config.yaml
model: "image inpainting model"
dataset: "aerial photos of the United States (SatlasPretrain)"
crop_scale_min: 0.5
task: "inpainting"
padding_mode: "replicate"
widths: [48, 96, 144]
max_grad_norm: 1.0
adamw_weight_decay_other_params: 0.01
Rows from block 3, named by matrix and row number. Rows with one number belong to one channel. Each number is 50 + 10 x the weight over its row's rms, rounded and kept within 0 to 99. All counts start at 0. After the name is the row's rms in percent of the matrix's.
# convs0: first 3x3 conv (model.mid.1.convs.0.weight, 144x144x3x3), inputs 98-111, a 3x3 kernel for each
# convs1: second 3x3 conv (model.mid.1.convs.1.weight, 144x144x3x3, transposed), outputs 98-111, a 3x3 kernel for each
convs0.72 098:49 55 43 48 50 29 50 45 43 63 46 46 75 58 39 57 58 37 37 39 49 48 61 56 68 59 46 33 55 52 36 34 67 48 36 50 57 52 39 46 74 37 58 45 41 45 50 50 56 47 57 49 52 62 46 54 54 42 44 66 39 54 51 56 41 29 38 40 23 63 45 35 51 54 57 44 50 51 38 37 49 52 50 55 66 42 64 68 50 44 32 62 44 28 51 60 39 45 29 36 43 60 51 38 32 56 45 51 44 46 50 47 41 42 41 59 49 52 51 52 51 49 33 42 53 34
convs1.72 092:52 60 48 65 45 50 47 59 46 62 39 43 40 38 50 48 54 48 67 59 38 37 49 61 52 48 35 53 49 52 63 52 30 53 57 33 55 56 65 51 61 51 35 48 54 56 31 49 50 53 62 38 57 51 41 33 50 56 46 45 57 57 35 53 68 52 44 55 43 47 54 43 53 45 51 47 69 52 51 63 47 49 49 50 38 47 52 63 28 38 44 44 33 46 39 42 51 71 73 37 56 49 80 51 52 44 37 55 43 41 45 48 53 32 55 34 56 41 47 35 63 39 64 50 46 45
convs0.73 105:48 54 51 65 56 53 63 32 55 58 55 47 44 38 38 50 69 44 67 47 58 55 57 54 53 56 47 47 54 44 57 48 48 55 45 54 45 45 37 68 44 36 38 39 45 48 57 52 40 40 52 50 54 56 64 47 31 59 29 67 59 69 53 38 38 42 37 38 40 44 62 35 46 37 53 60 39 50 48 45 29 48 56 34 61 11 72 33 55 50 50 27 45 47 52 55 41 59 42 48 55 67 52 58 71 49 36 55 45 51 26 38 42 52 26 56 35 49 43 37 56 45 69 50 46 39
convs1.73 120:48 46 57 30 68 40 44 40 48 44 36 63 41 62 29 47 42 57 57 62 36 52 53 47 35 46 62 40 44 46 43 43 56 58 56 48 53 40 62 55 55 41 45 64 55 53 49 47 61 58 70 51 47 47 55 51 43 34 66 52 60 42 61 52 42 47 46 54 67 52 49 45 56 54 54 49 43 61 58 55 39 50 42 55 44 58 43 38 60 54 50 49 46 47 46 44 40 47 39 45 59 38 47 21 56 35 49 41 56 33 49 51 29 60 50 46 43 43 58 51 52 45 56 49 50 51
convs0.74 098:32 53 49 57 48 33 70 36 26 48 60 43 50 68 48 63 56 81 56 42 58 42 65 52 40 49 48 50 51 50 49 60 36 62 66 25 47 49 53 51 45 61 55 29 49 40 59 47 44 52 51 72 43 40 59 50 31 70 38 43 50 69 34 58 44 41 32 42 42 54 49 67 68 41 56 47 39 56 39 44 43 61 49 47 63 32 42 61 47 40 39 48 57 50 55 47 58 27 38 41 50 56 61 26 72 42 48 42 32 54 52 64 45 40 41 47 47 81 65 51 57 53 44 47 50 58
convs1.74 099:49 43 45 59 59 39 56 51 38 42 48 54 44 49 37 47 48 49 60 42 46 44 39 57 57 46 50 49 50 44 49 45 43 44 62 58 53 62 45 48 50 47 41 66 56 44 62 50 51 64 73 47 24 70 54 61 51 54 55 44 43 47 55 48 50 52 73 51 58 41 46 48 33 64 45 37 60 44 42 57 60 68 43 28 51 63 40 47 49 54 48 52 39 66 48 44 63 51 40 58 70 51 41 60 46 49 42 74 55 38 52 51 74 43 37 49 63 67 41 54 30 62 43 65 44 49
convs0.75 097:72 46 43 49 42 56 57 41 45 50 45 47 39 58 41 38 42 46 47 46 38 62 54 44 42 52 47 44 53 66 58 51 24 37 44 42 31 44 57 37 48 65 26 28 64 54 60 62 55 51 50 56 48 54 46 42 43 42 63 40 53 41 41 62 71 59 52 62 43 53 50 48 42 52 45 61 54 47 61 60 72 42 47 44 44 33 41 63 51 46 26 56 40 41 40 39 55 28 42 36 51 69 34 52 65 55 55 52 34 59 45 44 55 27 34 46 41 65 56 52 53 53 51 52 42 51
convs1.75 098:30 54 49 37 60 51 34 56 45 42 35 42 41 64 47 61 55 36 48 62 39 60 57 61 51 28 39 55 72 56 54 50 55 47 39 55 44 48 46 57 46 38 54 64 59 48 47 52 55 55 39 56 44 54 66 70 45 35 45 50 59 61 67 45 42 48 60 53 37 61 46 42 52 68 62 49 59 51 33 54 52 51 56 41 55 54 46 44 38 43 61 65 58 50 57 54 48 57 42 62 59 46 46 53 52 59 57 58 55 50 55 43 64 52 50 63 51 39 43 57 57 43 72 61 45 33
convs0.76 111:55 58 56 52 46 61 52 45 59 47 60 46 57 75 49 45 73 54 53 51 55 54 79 59 55 61 43 53 52 54 37 50 45 61 49 82 51 32 49 51 67 47 47 71 33 50 54 56 32 62 47 37 42 73 48 43 50 50 49 67 57 45 51 33 45 64 39 42 51 54 49 62 44 59 49 61 38 24 58 48 52 49 40 51 48 48 72 41 52 51 53 31 66 51 56 46 53 64 47 67 45 45 62 67 51 57 54 58 45 45 44 42 61 43 60 40 52 36 37 38 49 43 63 41 54 48
convs1.76 111:50 57 46 42 67 46 39 48 43 56 38 40 53 34 49 73 48 49 45 41 33 53 77 42 43 52 55 43 46 43 51 54 55 47 39 63 56 36 41 66 52 51 46 53 67 64 50 57 47 56 64 45 39 52 59 50 40 49 47 56 49 60 47 53 48 36 55 56 54 42 55 53 43 55 48 53 62 53 41 58 52 33 30 37 61 63 67 48 58 53 61 37 36 61 67 49 63 46 44 45 35 31 55 52 56 58 56 49 51 46 40 50 54 35 52 54 62 37 44 42 44 60 57 34 60 37
convs0.77 098:56 55 42 61 46 53 58 38 43 43 74 50 49 58 46 42 48 43 58 55 38 43 63 51 37 55 39 40 41 52 42 65 50 52 36 25 49 78 37 63 56 46 38 50 78 54 52 40 44 44 53 68 48 36 24 34 42 58 58 69 74 60 42 43 37 52 39 42 44 63 43 67 32 49 47 41 66 47 44 52 56 48 64 83 60 55 57 48 42 45 43 74 50 53 61 55 61 49 57 68 49 46 44 51 56 51 55 39 55 61 57 44 62 55 50 50 55 51 62 40 41 63 54 52 49 56
convs1.77 093:44 51 39 66 72 50 54 73 55 64 58 60 32 32 59 58 50 51 63 35 30 55 64 40 62 54 54 56 65 47 43 36 55 49 55 70 37 52 57 62 34 53 78 44 43 63 51 41 34 64 43 45 49 54 47 48 35 56 46 34 64 70 61 53 55 36 48 42 48 50 29 64 34 51 47 51 70 49 50 76 55 47 59 52 59 46 43 34 55 39 40 52 55 42 48 61 46 47 41 49 53 45 57 57 70 61 57 42 57 47 48 45 33 53 64 62 62 44 48 52 33 71 44 50 58 56
convs0.78 107:36 48 55 53 42 45 55 48 41 39 42 45 42 57 37 50 53 69 57 48 45 67 42 44 37 52 55 39 63 45 61 63 41 38 51 63 49 42 48 60 56 44 61 61 54 32 53 54 37 34 37 54 60 55 51 66 54 50 44 59 53 54 36 41 48 52 71 43 55 59 49 47 54 50 50 61 53 51 47 48 56 60 57 48 59 49 27 35 46 57 50 35 55 77 50 66 55 58 61 57 63 33 53 35 53 43 53 50 42 45 36 52 47 43 39 61 49 56 47 35 50 52 44 56 47 51
convs1.78 111:49 58 54 54 53 46 45 47 56 37 40 32 54 68 55 54 50 55 36 49 57 52 60 54 54 41 30 56 62 55 45 45 55 39 67 59 51 63 41 46 53 51 49 52 53 49 25 40 57 73 55 35 61 43 79 46 47 36 61 53 58 48 47 51 48 41 42 50 56 55 50 35 59 63 63 50 58 71 42 50 29 53 40 51 60 70 57 49 33 47 40 46 47 43 67 70 56 41 41 64 42 69 64 56 38 54 41 39 61 58 57 67 34 63 47 53 33 63 41 55 62 58 65 50 50 48
convs0.79 104:47 44 48 49 42 56 30 39 42 43 48 51 41 48 15 45 40 56 55 63 49 56 41 51 43 54 48 58 50 60 59 28 31 46 12 33 49 33 31 65 57 36 48 43 65 53 54 45 28 65 55 58 54 40 69 43 68 51 78 46 73 56 51 46 48 44 34 50 27 46 52 56 48 32 46 40 58 49 66 53 36 42 57 91 37 69 14 47 43 48 52 45 53 53 64 49 50 41 79 47 62 50 49 51 45 57 57 56 37 53 32 48 37 57 45 55 28 45 32 53 59 46 64 57 53 40
convs1.79 110:35 52 42 44 39 67 45 64 50 29 59 35 53 45 50 57 36 51 56 57 52 30 44 51 53 40 52 53 58 76 57 37 48 36 37 44 49 51 33 39 46 39 48 28 44 49 44 63 43 48 34 55 35 39 54 51 50 72 59 55 56 40 41 62 54 48 45 56 46 48 46 59 52 40 42 43 51 47 33 71 53 45 60 49 47 59 52 34 61 70 44 59 45 49 61 49 58 43 51 47 55 52 43 62 32 63 43 43 65 61 49 52 57 64 28 41 51 62 46 53 39 39 59 37 55 57
convs0.80 108:50 47 57 37 61 61 47 57 50 47 60 44 54 39 42 53 60 30 40 43 48 48 57 53 55 59 62 59 56 41 51 49 38 50 46 53 42 48 48 53 55 46 57 40 55 40 40 47 47 55 49 51 43 21 52 57 52 42 48 37 57 45 34 44 45 49 46 42 56 61 33 48 48 58 49 42 75 84 49 59 93 44 47 46 56 58 46 56 50 53 55 69 60 46 47 49 35 55 56 52 38 49 46 44 44 46 34 51 55 39 62 36 42 53 41 45 56 54 23 59 59 32 35 59 27 49
convs1.80 108:57 48 42 55 61 51 47 44 45 46 51 60 55 52 78 46 48 52 65 39 49 42 49 60 46 48 56 66 40 49 29 53 57 42 51 61 28 49 48 45 41 58 42 40 50 44 55 44 63 52 34 51 52 41 42 52 73 33 50 51 59 44 52 56 30 33 58 60 47 60 53 55 63 48 50 66 53 56 64 46 56 44 65 71 46 64 38 67 61 61 34 37 56 47 49 60 53 55 63 46 50 52 35 55 49 43 51 50 60 48 47 43 54 46 36 51 50 67 84 52 38 52 40 42 57 59
convs0.81 119:34 60 55 59 55 34 55 50 38 59 53 64 47 48 65 48 49 34 45 47 46 54 55 48 55 40 65 47 53 43 65 60 56 52 34 47 72 55 38 38 85 24 27 34 75 41 45 62 60 48 48 49 45 49 45 40 53 47 51 45 36 53 54 46 53 41 57 64 67 35 37 45 60 62 58 46 39 54 56 64 34 70 69 58 44 73 58 46 63 57 39 51 44 41 73 50 31 45 70 52 55 47 41 49 67 48 41 57 56 53 41 36 45 51 54 41 51 59 49 53 54 61 45 65 51 57
convs1.81 108:49 45 67 48 55 31 40 55 42 59 54 57 55 45 54 59 51 58 60 47 41 65 44 57 47 47 55 53 49 53 54 57 46 43 55 44 48 55 41 35 55 63 37 54 48 50 48 41 55 62 43 42 67 63 36 53 51 64 62 50 41 61 54 42 60 44 50 58 46 50 52 47 44 67 65 43 65 59 42 44 54 52 45 58 40 58 37 63 56 51 58 39 60 37 48 47 51 50 53 53 54 49 49 45 58 53 41 56 43 58 59 56 42 42 65 60 47 58 55 36 51 63 52 46 52 51
convs0.82 105:53 39 53 47 57 40 33 38 60 34 62 43 46 51 58 53 44 44 49 66 47 56 48 55 44 58 59 70 52 53 52 36 53 32 52 56 34 60 39 47 38 50 32 50 60 70 64 63 56 41 43 63 50 40 72 61 64 34 42 54 57 45 61 45 43 48 50 50 45 56 32 46 71 51 50 41 49 65 47 53 51 46 66 53 46 29 60 45 66 39 56 43 57 50 70 44 56 55 50 49 43 43 51 49 41 29 60 58 57 63 48 47 45 48 46 44 50 62 48 52 54 56 40 42 40 51
convs1.82 108:56 50 49 44 58 50 56 46 42 48 33 41 51 49 61 38 46 69 59 51 34 58 52 58 45 64 58 51 51 59 54 50 45 53 71 46 61 51 44 44 43 62 49 42 77 51 39 29 51 54 58 54 46 38 38 51 30 48 45 47 45 43 44 53 38 41 43 50 47 58 56 38 35 51 61 42 50 33 47 65 36 68 28 40 36 52 49 52 43 27 50 40 48 61 58 53 45 48 68 54 58 30 47 55 64 67 56 41 56 41 40 59 45 61 49 64 52 53 55 45 61 67 53 46 53 46
convs0.83 092:40 57 53 56 57 51 52 39 45 58 40 50 34 40 68 54 54 44 49 66 47 57 67 35 63 30 57 57 38 51 56 47 64 39 59 60 44 38 52 45 47 52 45 33 53 61 46 26 61 47 51 43 63 46 50 46 38 66 46 43 73 38 44 58 49 43 63 68 66 48 41 43 46 32 45 64 61 58 79 40 52 33 25 76 47 54 31 46 66 43 37 59 42 43 45 47 44 38 51 35 52 64 53 64 37 46 50 67 41 60 50 54 60 32 50 42 44 40 64 50 61 41 66 51 53 45
convs1.83 092:36 48 71 42 60 56 49 75 40 36 45 51 57 26 43 73 43 29 72 38 42 45 58 61 66 72 43 57 54 39 51 71 52 59 53 60 50 42 64 47 69 42 54 63 59 56 48 39 45 52 57 35 35 56 53 42 40 50 41 35 63 44 50 63 47 40 51 54 56 41 47 50 50 30 26 31 37 40 39 55 55 34 47 27 53 22 50 54 50 55 49 47 65 43 48 57 54 58 66 66 54 42 58 47 50 47 43 57 53 36 31 36 52 57 36 32 44 56 55 51 41 44 62 57 59 34
convs0.84 092:50 68 69 34 39 41 50 69 38 44 47 56 66 77 42 65 39 38 46 62 51 37 62 59 48 43 39 54 34 72 31 76 52 56 45 62 34 53 57 43 38 55 57 58 36 80 53 61 27 61 50 47 43 46 51 41 57 62 44 34 31 48 48 20 47 40 36 31 35 50 61 47 37 32 56 61 48 33 58 54 53 40 59 62 45 53 51 36 48 57 41 59 61 54 56 45 57 50 45 56 48 34 59 32 49 43 73 40 50 45 50 51 40 37 42 52 58 39 50 68 34 59 45 58 55 32
convs1.84 094:51 45 52 44 55 68 31 45 47 43 49 63 54 53 41 52 42 58 46 55 67 75 77 49 37 44 45 44 51 41 38 46 72 52 42 51 66 50 55 64 48 36 42 68 47 51 44 37 58 34 53 46 46 42 46 32 66 62 33 36 46 57 30 41 49 51 64 53 62 54 48 51 51 65 54 70 48 57 56 32 38 62 42 50 50 38 36 51 33 45 47 49 59 48 50 50 56 52 61 67 38 45 50 66 32 65 35 58 48 64 52 48 41 51 62 39 43 44 59 59 35 67 56 57 53 55
convs0.85 092:40 42 46 49 56 42 47 52 30 54 41 37 81 55 47 41 70 54 51 47 66 54 74 40 44 29 35 47 54 55 57 47 51 61 60 20 56 37 46 38 34 35 40 45 46 65 48 65 55 57 45 46 48 45 43 43 32 53 40 33 53 39 31 64 70 53 42 35 61 47 43 50 68 42 48 47 48 41 53 48 51 45 45 48 58 49 47 60 36 40 59 45 55 53 71 58 39 61 46 37 62 59 60 58 61 47 49 71 44 53 43 49 50 40 61 49 33 65 42 62 68 47 49 45 35 45
convs1.85 094:52 50 53 48 53 20 50 56 35 47 63 60 62 43 62 59 43 63 57 46 53 56 57 47 52 53 56 65 58 40 35 41 42 38 64 58 36 61 55 50 60 46 41 53 47 52 59 61 42 42 61 52 78 65 33 43 47 58 51 47 45 46 58 56 40 63 33 46 52 55 38 36 50 44 65 56 39 54 42 36 49 63 62 53 54 42 46 45 40 38 55 46 62 43 47 45 47 59 46 52 47 40 40 40 57 32 33 50 49 47 40 69 43 57 44 40 48 58 58 30 43 82 57 55 60 61
convs0.86 101:48 50 44 43 44 56 49 49 45 52 45 36 50 44 52 45 36 41 55 33 54 49 57 57 42 39 51 69 42 58 45 42 49 37 31 59 57 45 58 62 70 20 67 34 61 65 51 45 57 50 49 40 49 50 39 47 51 34 40 55 50 50 37 50 64 66 48 51 44 60 58 67 35 45 41 33 34 56 56 48 50 33 67 58 43 35 48 58 56 60 65 64 39 49 66 58 47 36 64 43 35 40 29 76 41 48 34 63 53 45 60 51 54 46 72 53 52 46 57 44 50 21 51 55 49 35
convs1.86 106:63 55 61 47 59 60 55 38 48 37 53 51 66 36 52 38 68 57 40 47 42 48 29 45 66 52 68 40 48 50 44 50 56 34 59 55 46 57 50 57 14 63 49 65 26 50 54 56 52 46 36 48 54 62 63 43 69 32 41 56 46 26 55 61 44 56 43 56 33 40 44 47 55 27 44 60 53 53 38 41 52 39 52 42 52 54 47 42 31 39 50 49 50 51 42 64 51 50 56 32 59 63 62 41 53 60 59 39 45 43 45 58 42 44 49 66 43 47 28 47 68 71 38 58 58 62
convs0.87 106:41 46 51 53 72 58 56 49 52 38 59 51 60 36 42 65 33 57 46 53 59 39 61 41 52 39 52 53 34 55 41 52 54 62 35 39 52 55 62 52 48 60 49 60 68 36 55 39 38 48 63 51 41 47 43 63 60 50 47 51 58 44 39 67 53 48 49 61 45 59 54 69 38 43 34 54 46 55 39 45 48 61 50 48 58 40 60 56 59 47 54 72 49 46 67 50 32 64 31 58 54 54 27 58 45 56 34 65 53 40 51 42 51 48 38 32 47 23 55 53 68 35 49 47 51 60
convs1.87 102:54 43 57 56 49 27 63 51 58 42 40 57 60 54 52 40 26 40 58 55 60 50 29 50 51 57 48 49 74 45 55 54 36 50 75 35 50 49 56 46 43 70 58 46 55 43 53 36 72 52 67 44 50 41 49 43 50 62 60 54 42 54 61 46 57 39 43 57 53 44 50 43 52 47 51 54 44 44 46 48 55 52 41 58 36 35 49 71 57 47 48 55 55 51 22 60 40 51 34 67 54 44 37 70 54 48 46 56 68 49 49 27 39 45 37 27 49 56 63 51 41 51 42 65 41 61
convs0.88 093:60 43 60 52 47 49 49 50 43 38 59 56 48 59 52 45 69 70 66 27 50 50 39 68 58 64 52 48 63 41 50 15 69 57 43 67 53 46 54 61 58 41 73 46 51 42 51 48 52 49 48 41 44 40 52 58 49 42 58 43 59 58 49 40 36 34 38 51 24 41 44 69 44 40 45 54 18 55 49 47 64 59 63 35 42 28 71 48 62 42 87 59 50 48 33 41 52 37 56 58 56 54 46 39 51 32 51 62 42 42 66 40 62 50 58 43 33 56 43 53 47 36 51 45 53 52
convs1.88 094:46 47 57 59 55 55 43 37 49 49 50 59 51 40 42 49 61 48 59 59 56 53 55 46 40 49 52 45 52 64 48 54 45 44 47 51 36 59 50 50 59 55 40 67 53 50 52 40 65 49 53 42 50 48 35 61 62 49 34 37 54 74 50 50 58 56 39 56 70 44 66 55 45 26 35 23 61 43 62 37 52 56 39 53 35 65 40 71 46 51 61 48 58 42 49 56 69 60 44 57 36 55 59 50 32 64 39 37 43 51 44 60 54 45 49 47 50 40 55 66 43 57 36 56 58 35
convs0.89 102:71 47 54 58 63 47 40 60 54 54 61 46 56 60 60 62 51 57 41 55 51 65 46 51 51 61 51 48 46 52 66 46 42 36 64 47 71 63 47 39 49 68 78 61 58 47 43 52 52 47 66 29 41 49 44 45 52 51 56 54 49 41 56 49 33 40 42 48 39 33 67 55 32 22 47 46 43 29 47 36 64 35 58 33 40 53 60 47 49 53 65 60 53 61 65 48 61 65 58 53 28 48 42 57 40 45 59 45 52 51 44 50 51 45 40 41 58 39 62 42 50 51 53 61 44 59
convs1.89 105:60 56 45 42 61 45 45 52 55 53 40 47 38 62 48 51 33 61 64 34 37 59 35 55 48 70 49 50 51 58 62 46 30 53 61 40 42 17 39 62 38 27 78 81 23 33 64 60 55 38 64 56 44 67 31 53 50 48 35 58 60 44 59 47 53 54 45 49 44 51 48 40 49 60 46 47 43 45 51 40 50 37 52 47 52 48 55 37 59 56 50 45 43 46 36 41 65 64 41 46 44 48 51 67 44 57 68 43 44 56 47 51 53 53 39 48 72 54 47 44 60 42 57 43 44 66
convs0.90 094:50 53 45 33 50 53 51 47 70 59 55 36 59 52 65 53 61 72 30 37 55 56 54 39 65 71 67 57 43 53 43 30 33 54 38 56 56 43 54 68 55 31 77 58 56 28 44 50 51 33 50 47 58 46 48 48 54 47 47 53 43 57 56 59 48 61 67 48 39 53 40 55 69 51 69 61 66 57 59 61 43 53 49 68 55 58 63 41 44 74 45 47 38 39 46 45 39 52 51 53 50 63 17 48 72 47 45 56 29 58 60 41 46 62 57 46 49 55 41 64 35 51 48 46 63 51
convs1.90 101:42 73 51 37 48 61 46 72 29 43 38 37 48 53 46 60 69 52 50 44 39 42 47 49 74 49 42 47 44 71 51 52 52 64 49 23 44 46 55 48 56 62 43 65 51 36 49 59 47 45 49 21 59 44 54 47 38 50 42 55 58 36 67 59 63 50 41 59 54 65 46 35 38 31 39 42 55 45 49 53 31 28 51 65 42 61 27 41 31 53 52 35 69 49 66 42 57 49 42 50 58 46 51 44 56 61 54 54 48 41 49 48 32 66 49 36 38 58 24 64 48 49 44 51 54 53
convs0.91 098:49 36 59 48 54 52 60 48 37 48 55 43 81 54 48 57 62 69 73 60 56 51 37 36 46 55 46 61 59 43 44 39 38 57 66 45 44 51 51 48 41 60 31 22 40 66 59 60 62 47 53 68 50 50 45 62 40 64 59 37 54 51 33 60 61 55 44 26 45 36 45 41 40 46 65 49 56 48 50 67 56 38 54 41 64 49 43 50 68 65 55 53 46 53 42 59 35 50 42 44 48 53 57 48 72 35 59 54 37 19 35 48 40 37 52 62 41 55 76 54 32 75 42 50 37 57
convs1.91 092:47 48 59 31 38 63 58 45 40 47 57 42 49 50 70 43 35 44 37 52 51 34 52 31 60 57 36 47 58 45 52 38 53 45 48 49 61 54 58 40 48 43 63 47 63 50 46 47 50 59 37 46 54 70 44 52 49 51 51 52 48 57 57 62 49 65 47 50 50 34 58 56 55 37 52 58 41 41 51 40 58 55 58 49 52 54 43 59 39 69 46 53 70 47 57 56 46 30 49 45 42 45 49 56 65 62 45 51 56 59 44 36 49 48 62 49 32 48 34 59 50 56 57 53 69 64
convs0.92 095:56 26 56 49 70 48 58 63 61 52 37 32 47 45 51 45 48 52 49 56 44 72 49 46 60 51 52 23 52 52 48 48 51 50 53 37 58 45 59 52 49 52 48 38 41 57 39 52 46 34 45 57 67 54 39 48 57 42 53 45 55 25 46 58 41 62 52 49 64 51 51 43 63 49 49 39 69 75 58 35 48 57 53 42 45 56 32 43 60 45 48 39 44 55 32 33 51 57 50 48 53 40 57 46 53 45 60 88 60 47 48 47 51 47 54 40 56 54 61 52 59 32 66 54 48 39
convs1.92 091:37 39 39 31 36 49 58 53 36 51 60 57 58 59 68 23 57 43 56 61 40 50 58 39 34 58 56 47 38 38 64 49 51 55 59 44 55 40 56 28 38 47 34 50 37 55 45 45 39 59 54 46 47 45 59 50 58 43 54 45 33 55 44 42 36 56 67 51 28 59 45 54 44 55 51 51 34 42 52 39 40 60 52 58 46 55 50 45 36 44 58 46 54 53 39 34 50 37 54 41 52 56 32 57 71 52 40 25 60 52 46 54 55 58 33 51 46 51 85 49 44 57 56 56 43 51
convs0.93 101:53 39 50 55 42 45 51 44 35 50 51 39 55 63 54 42 48 55 47 25 40 43 64 34 40 54 59 41 48 58 47 45 59 34 62 58 34 53 54 63 43 58 61 63 43 65 51 38 52 51 51 52 53 64 58 49 39 33 51 46 76 39 46 40 64 53 39 50 35 40 29 47 18 70 35 46 39 59 48 41 51 42 36 48 51 48 42 65 41 45 43 39 60 54 48 65 48 72 39 38 45 32 51 50 41 52 55 44 46 48 37 45 57 49 45 55 49 34 63 27 64 32 55 64 43 37
convs1.93 096:59 65 52 46 50 54 41 45 63 48 30 37 59 56 33 44 73 41 50 44 40 63 46 44 67 58 45 57 37 63 67 54 49 61 55 45 46 49 67 66 55 34 64 60 37 51 37 45 47 47 38 53 63 43 47 94 47 46 72 52 32 55 57 48 61 64 51 37 57 52 36 54 48 69 46 55 58 60 52 50 42 67 30 52 55 69 53 45 24 54 35 47 46 54 49 58 52 56 47 37 57 59 51 56 48 44 53 40 56 42 69 54 48 59 54 50 49 42 61 66 48 63 42 59 36 46
convs0.94 101:54 47 52 42 50 66 48 50 33 34 50 67 50 52 61 41 43 47 38 63 55 60 45 55 46 41 64 54 51 54 58 60 62 47 38 69 42 38 41 52 44 19 38 36 38 54 75 45 36 64 53 77 67 44 54 47 51 47 70 33 60 55 35 67 67 66 49 53 47 50 41 62 69 35 47 62 43 34 53 61 43 41 62 62 49 49 73 56 55 58 59 51 46 48 49 40 48 41 47 54 41 65 25 82 38 53 51 50 52 63 57 51 74 53 50 68 55 53 44 52 55 48 54 54 58 55
convs1.94 108:46 59 47 44 55 57 37 50 60 44 56 48 50 48 35 31 47 52 56 51 55 46 49 62 40 50 58 46 48 42 41 63 31 39 46 43 61 48 63 56 74 45 42 51 54 35 61 56 51 45 61 39 40 55 62 58 32 64 32 52 62 25 42 64 55 51 64 41 44 56 45 59 63 40 51 54 30 55 35 61 33 49 57 37 43 58 46 69 46 47 55 42 48 67 48 55 43 53 57 55 42 51 63 43 50 42 56 48 68 36 48 67 48 53 44 63 52 63 57 50 55 52 65 48 47 63
convs0.95 071:52 56 39 55 54 46 50 41 60 37 52 69 40 33 66 41 42 42 43 48 61 50 50 49 52 57 54 49 41 45 47 46 43 55 59 57 46 51 38 46 54 63 43 51 53 51 52 44 59 40 38 32 45 50 64 49 72 48 50 53 44 55 81 54 55 39 53 57 68 37 54 27 40 41 52 45 50 57 46 48 37 44 46 58 56 44 37 41 60 52 48 40 49 32 50 71 59 42 43 56 63 32 41 49 36 58 43 57 42 38 38 57 60 57 60 53 49 42 67 47 51 45 43 55 54 52
convs1.95 065:57 48 47 48 47 37 56 44 45 66 57 57 57 53 36 38 44 46 47 46 59 57 50 32 45 47 56 48 43 61 49 49 56 53 65 62 42 47 64 52 51 42 57 58 41 56 48 57 56 48 55 57 41 66 63 48 47 40 36 44 46 51 47 46 57 52 45 58 64 44 51 65 48 45 30 48 65 44 36 50 54 61 49 48 57 59 41 47 34 51 53 31 47 57 57 42 60 66 68 52 53 41 56 25 48 43 68 51 57 64 61 29 33 49 49 51 44 50 19 56 55 40 52 57 54 51
convs0.96 098:53 42 44 58 49 54 58 55 53 55 43 55 51 45 52 47 46 45 43 52 53 51 47 58 56 53 53 50 46 51 46 45 57 50 49 65 44 51 52 48 51 48 52 39 50 43 53 54 41 54 54 46 50 49 51 64 62 53 47 56 45 47 53 54 45 55 52 46 50 44 55 51 46 51 49 45 48 54 47 53 50 43 58 58 43 45 58 56 56 45 58 60 39 61 61 40 49 47 56 41 37 55 52 41 52 51 56 46 47 41 56 47 49 52 64 46 41 47 53 54 55 47 54 56 48 52
convs1.96 102:44 58 59 49 60 61 41 59 69 44 47 41 51 42 37 60 53 32 56 49 56 53 52 59 45 51 58 43 53 45 42 60 44 50 51 54 42 66 67 45 69 58 37 59 60 60 42 50 57 38 57 49 40 58 44 29 53 51 45 39 54 49 46 56 44 50 55 44 52 50 48 55 51 36 47 51 42 52 58 42 45 55 26 66 64 27 61 69 27 42 50 56 51 50 58 51 52 59 61 43 63 40 41 67 46 38 67 66 57 43 46 52 43 45 57 38 39 47 63 47 56 61 46 43 56 58
convs0.97 093:53 49 45 39 53 47 39 61 67 51 37 53 47 58 60 34 59 50 42 56 57 40 55 56 54 53 59 31 60 52 47 28 67 59 63 81 48 64 38 52 49 60 66 53 41 52 61 45 48 42 50 60 65 50 47 42 43 55 61 45 49 49 47 57 29 54 46 42 37 49 72 54 39 54 62 68 61 59 44 40 38 42 36 66 54 56 31 49 48 47 38 43 65 55 43 45 44 38 40 38 71 73 50 59 51 52 50 67 35 59 73 35 31 56 31 52 49 28 59 61 58 50 48 40 62 45
convs1.97 090:46 59 45 39 43 53 49 52 56 66 40 61 62 42 33 61 43 37 53 43 30 71 44 46 36 47 53 53 49 59 38 51 52 61 51 59 63 43 48 45 58 51 42 48 35 37 46 36 57 46 68 50 55 36 63 52 55 63 52 48 57 56 42 21 49 46 58 44 46 65 56 51 56 35 45 48 43 32 62 56 42 58 42 50 41 40 40 50 57 42 60 38 50 58 41 52 66 72 27 62 41 42 45 37 46 75 26 60 57 50 47 47 77 51 38 47 56 59 57 65 43 56 49 50 41 55
convs0.98 084:49 39 55 44 51 51 54 29 51 64 64 52 67 78 72 41 39 36 64 44 45 45 48 60 64 62 46 57 55 39 45 50 55 51 38 31 49 47 53 60 42 52 61 56 65 47 45 48 73 47 45 56 48 47 39 47 39 54 46 56 70 61 47 42 44 35 45 41 40 50 49 61 65 56 49 54 42 55 60 48 41 56 41 42 69 54 40 52 49 53 52 48 56 41 57 54 67 34 40 31 48 49 50 39 40 33 55 63 50 42 52 50 61 59 53 52 47 56 41 39 46 45 44 40 31 49
convs1.98 087:50 57 54 41 50 62 29 67 53 50 49 51 39 51 37 67 49 53 51 37 36 38 39 51 53 63 55 48 63 70 45 47 55 42 55 39 46 54 31 47 57 45 61 54 56 50 48 35 58 45 41 35 45 26 51 49 49 35 49 34 49 55 50 45 50 52 66 51 61 53 56 54 32 54 61 69 42 55 36 52 62 56 45 50 48 43 38 45 47 75 53 53 46 61 49 50 51 58 38 40 45 57 50 50 64 58 56 58 49 54 41 39 49 53 45 46 78 77 52 57 36 27 59 67 66 52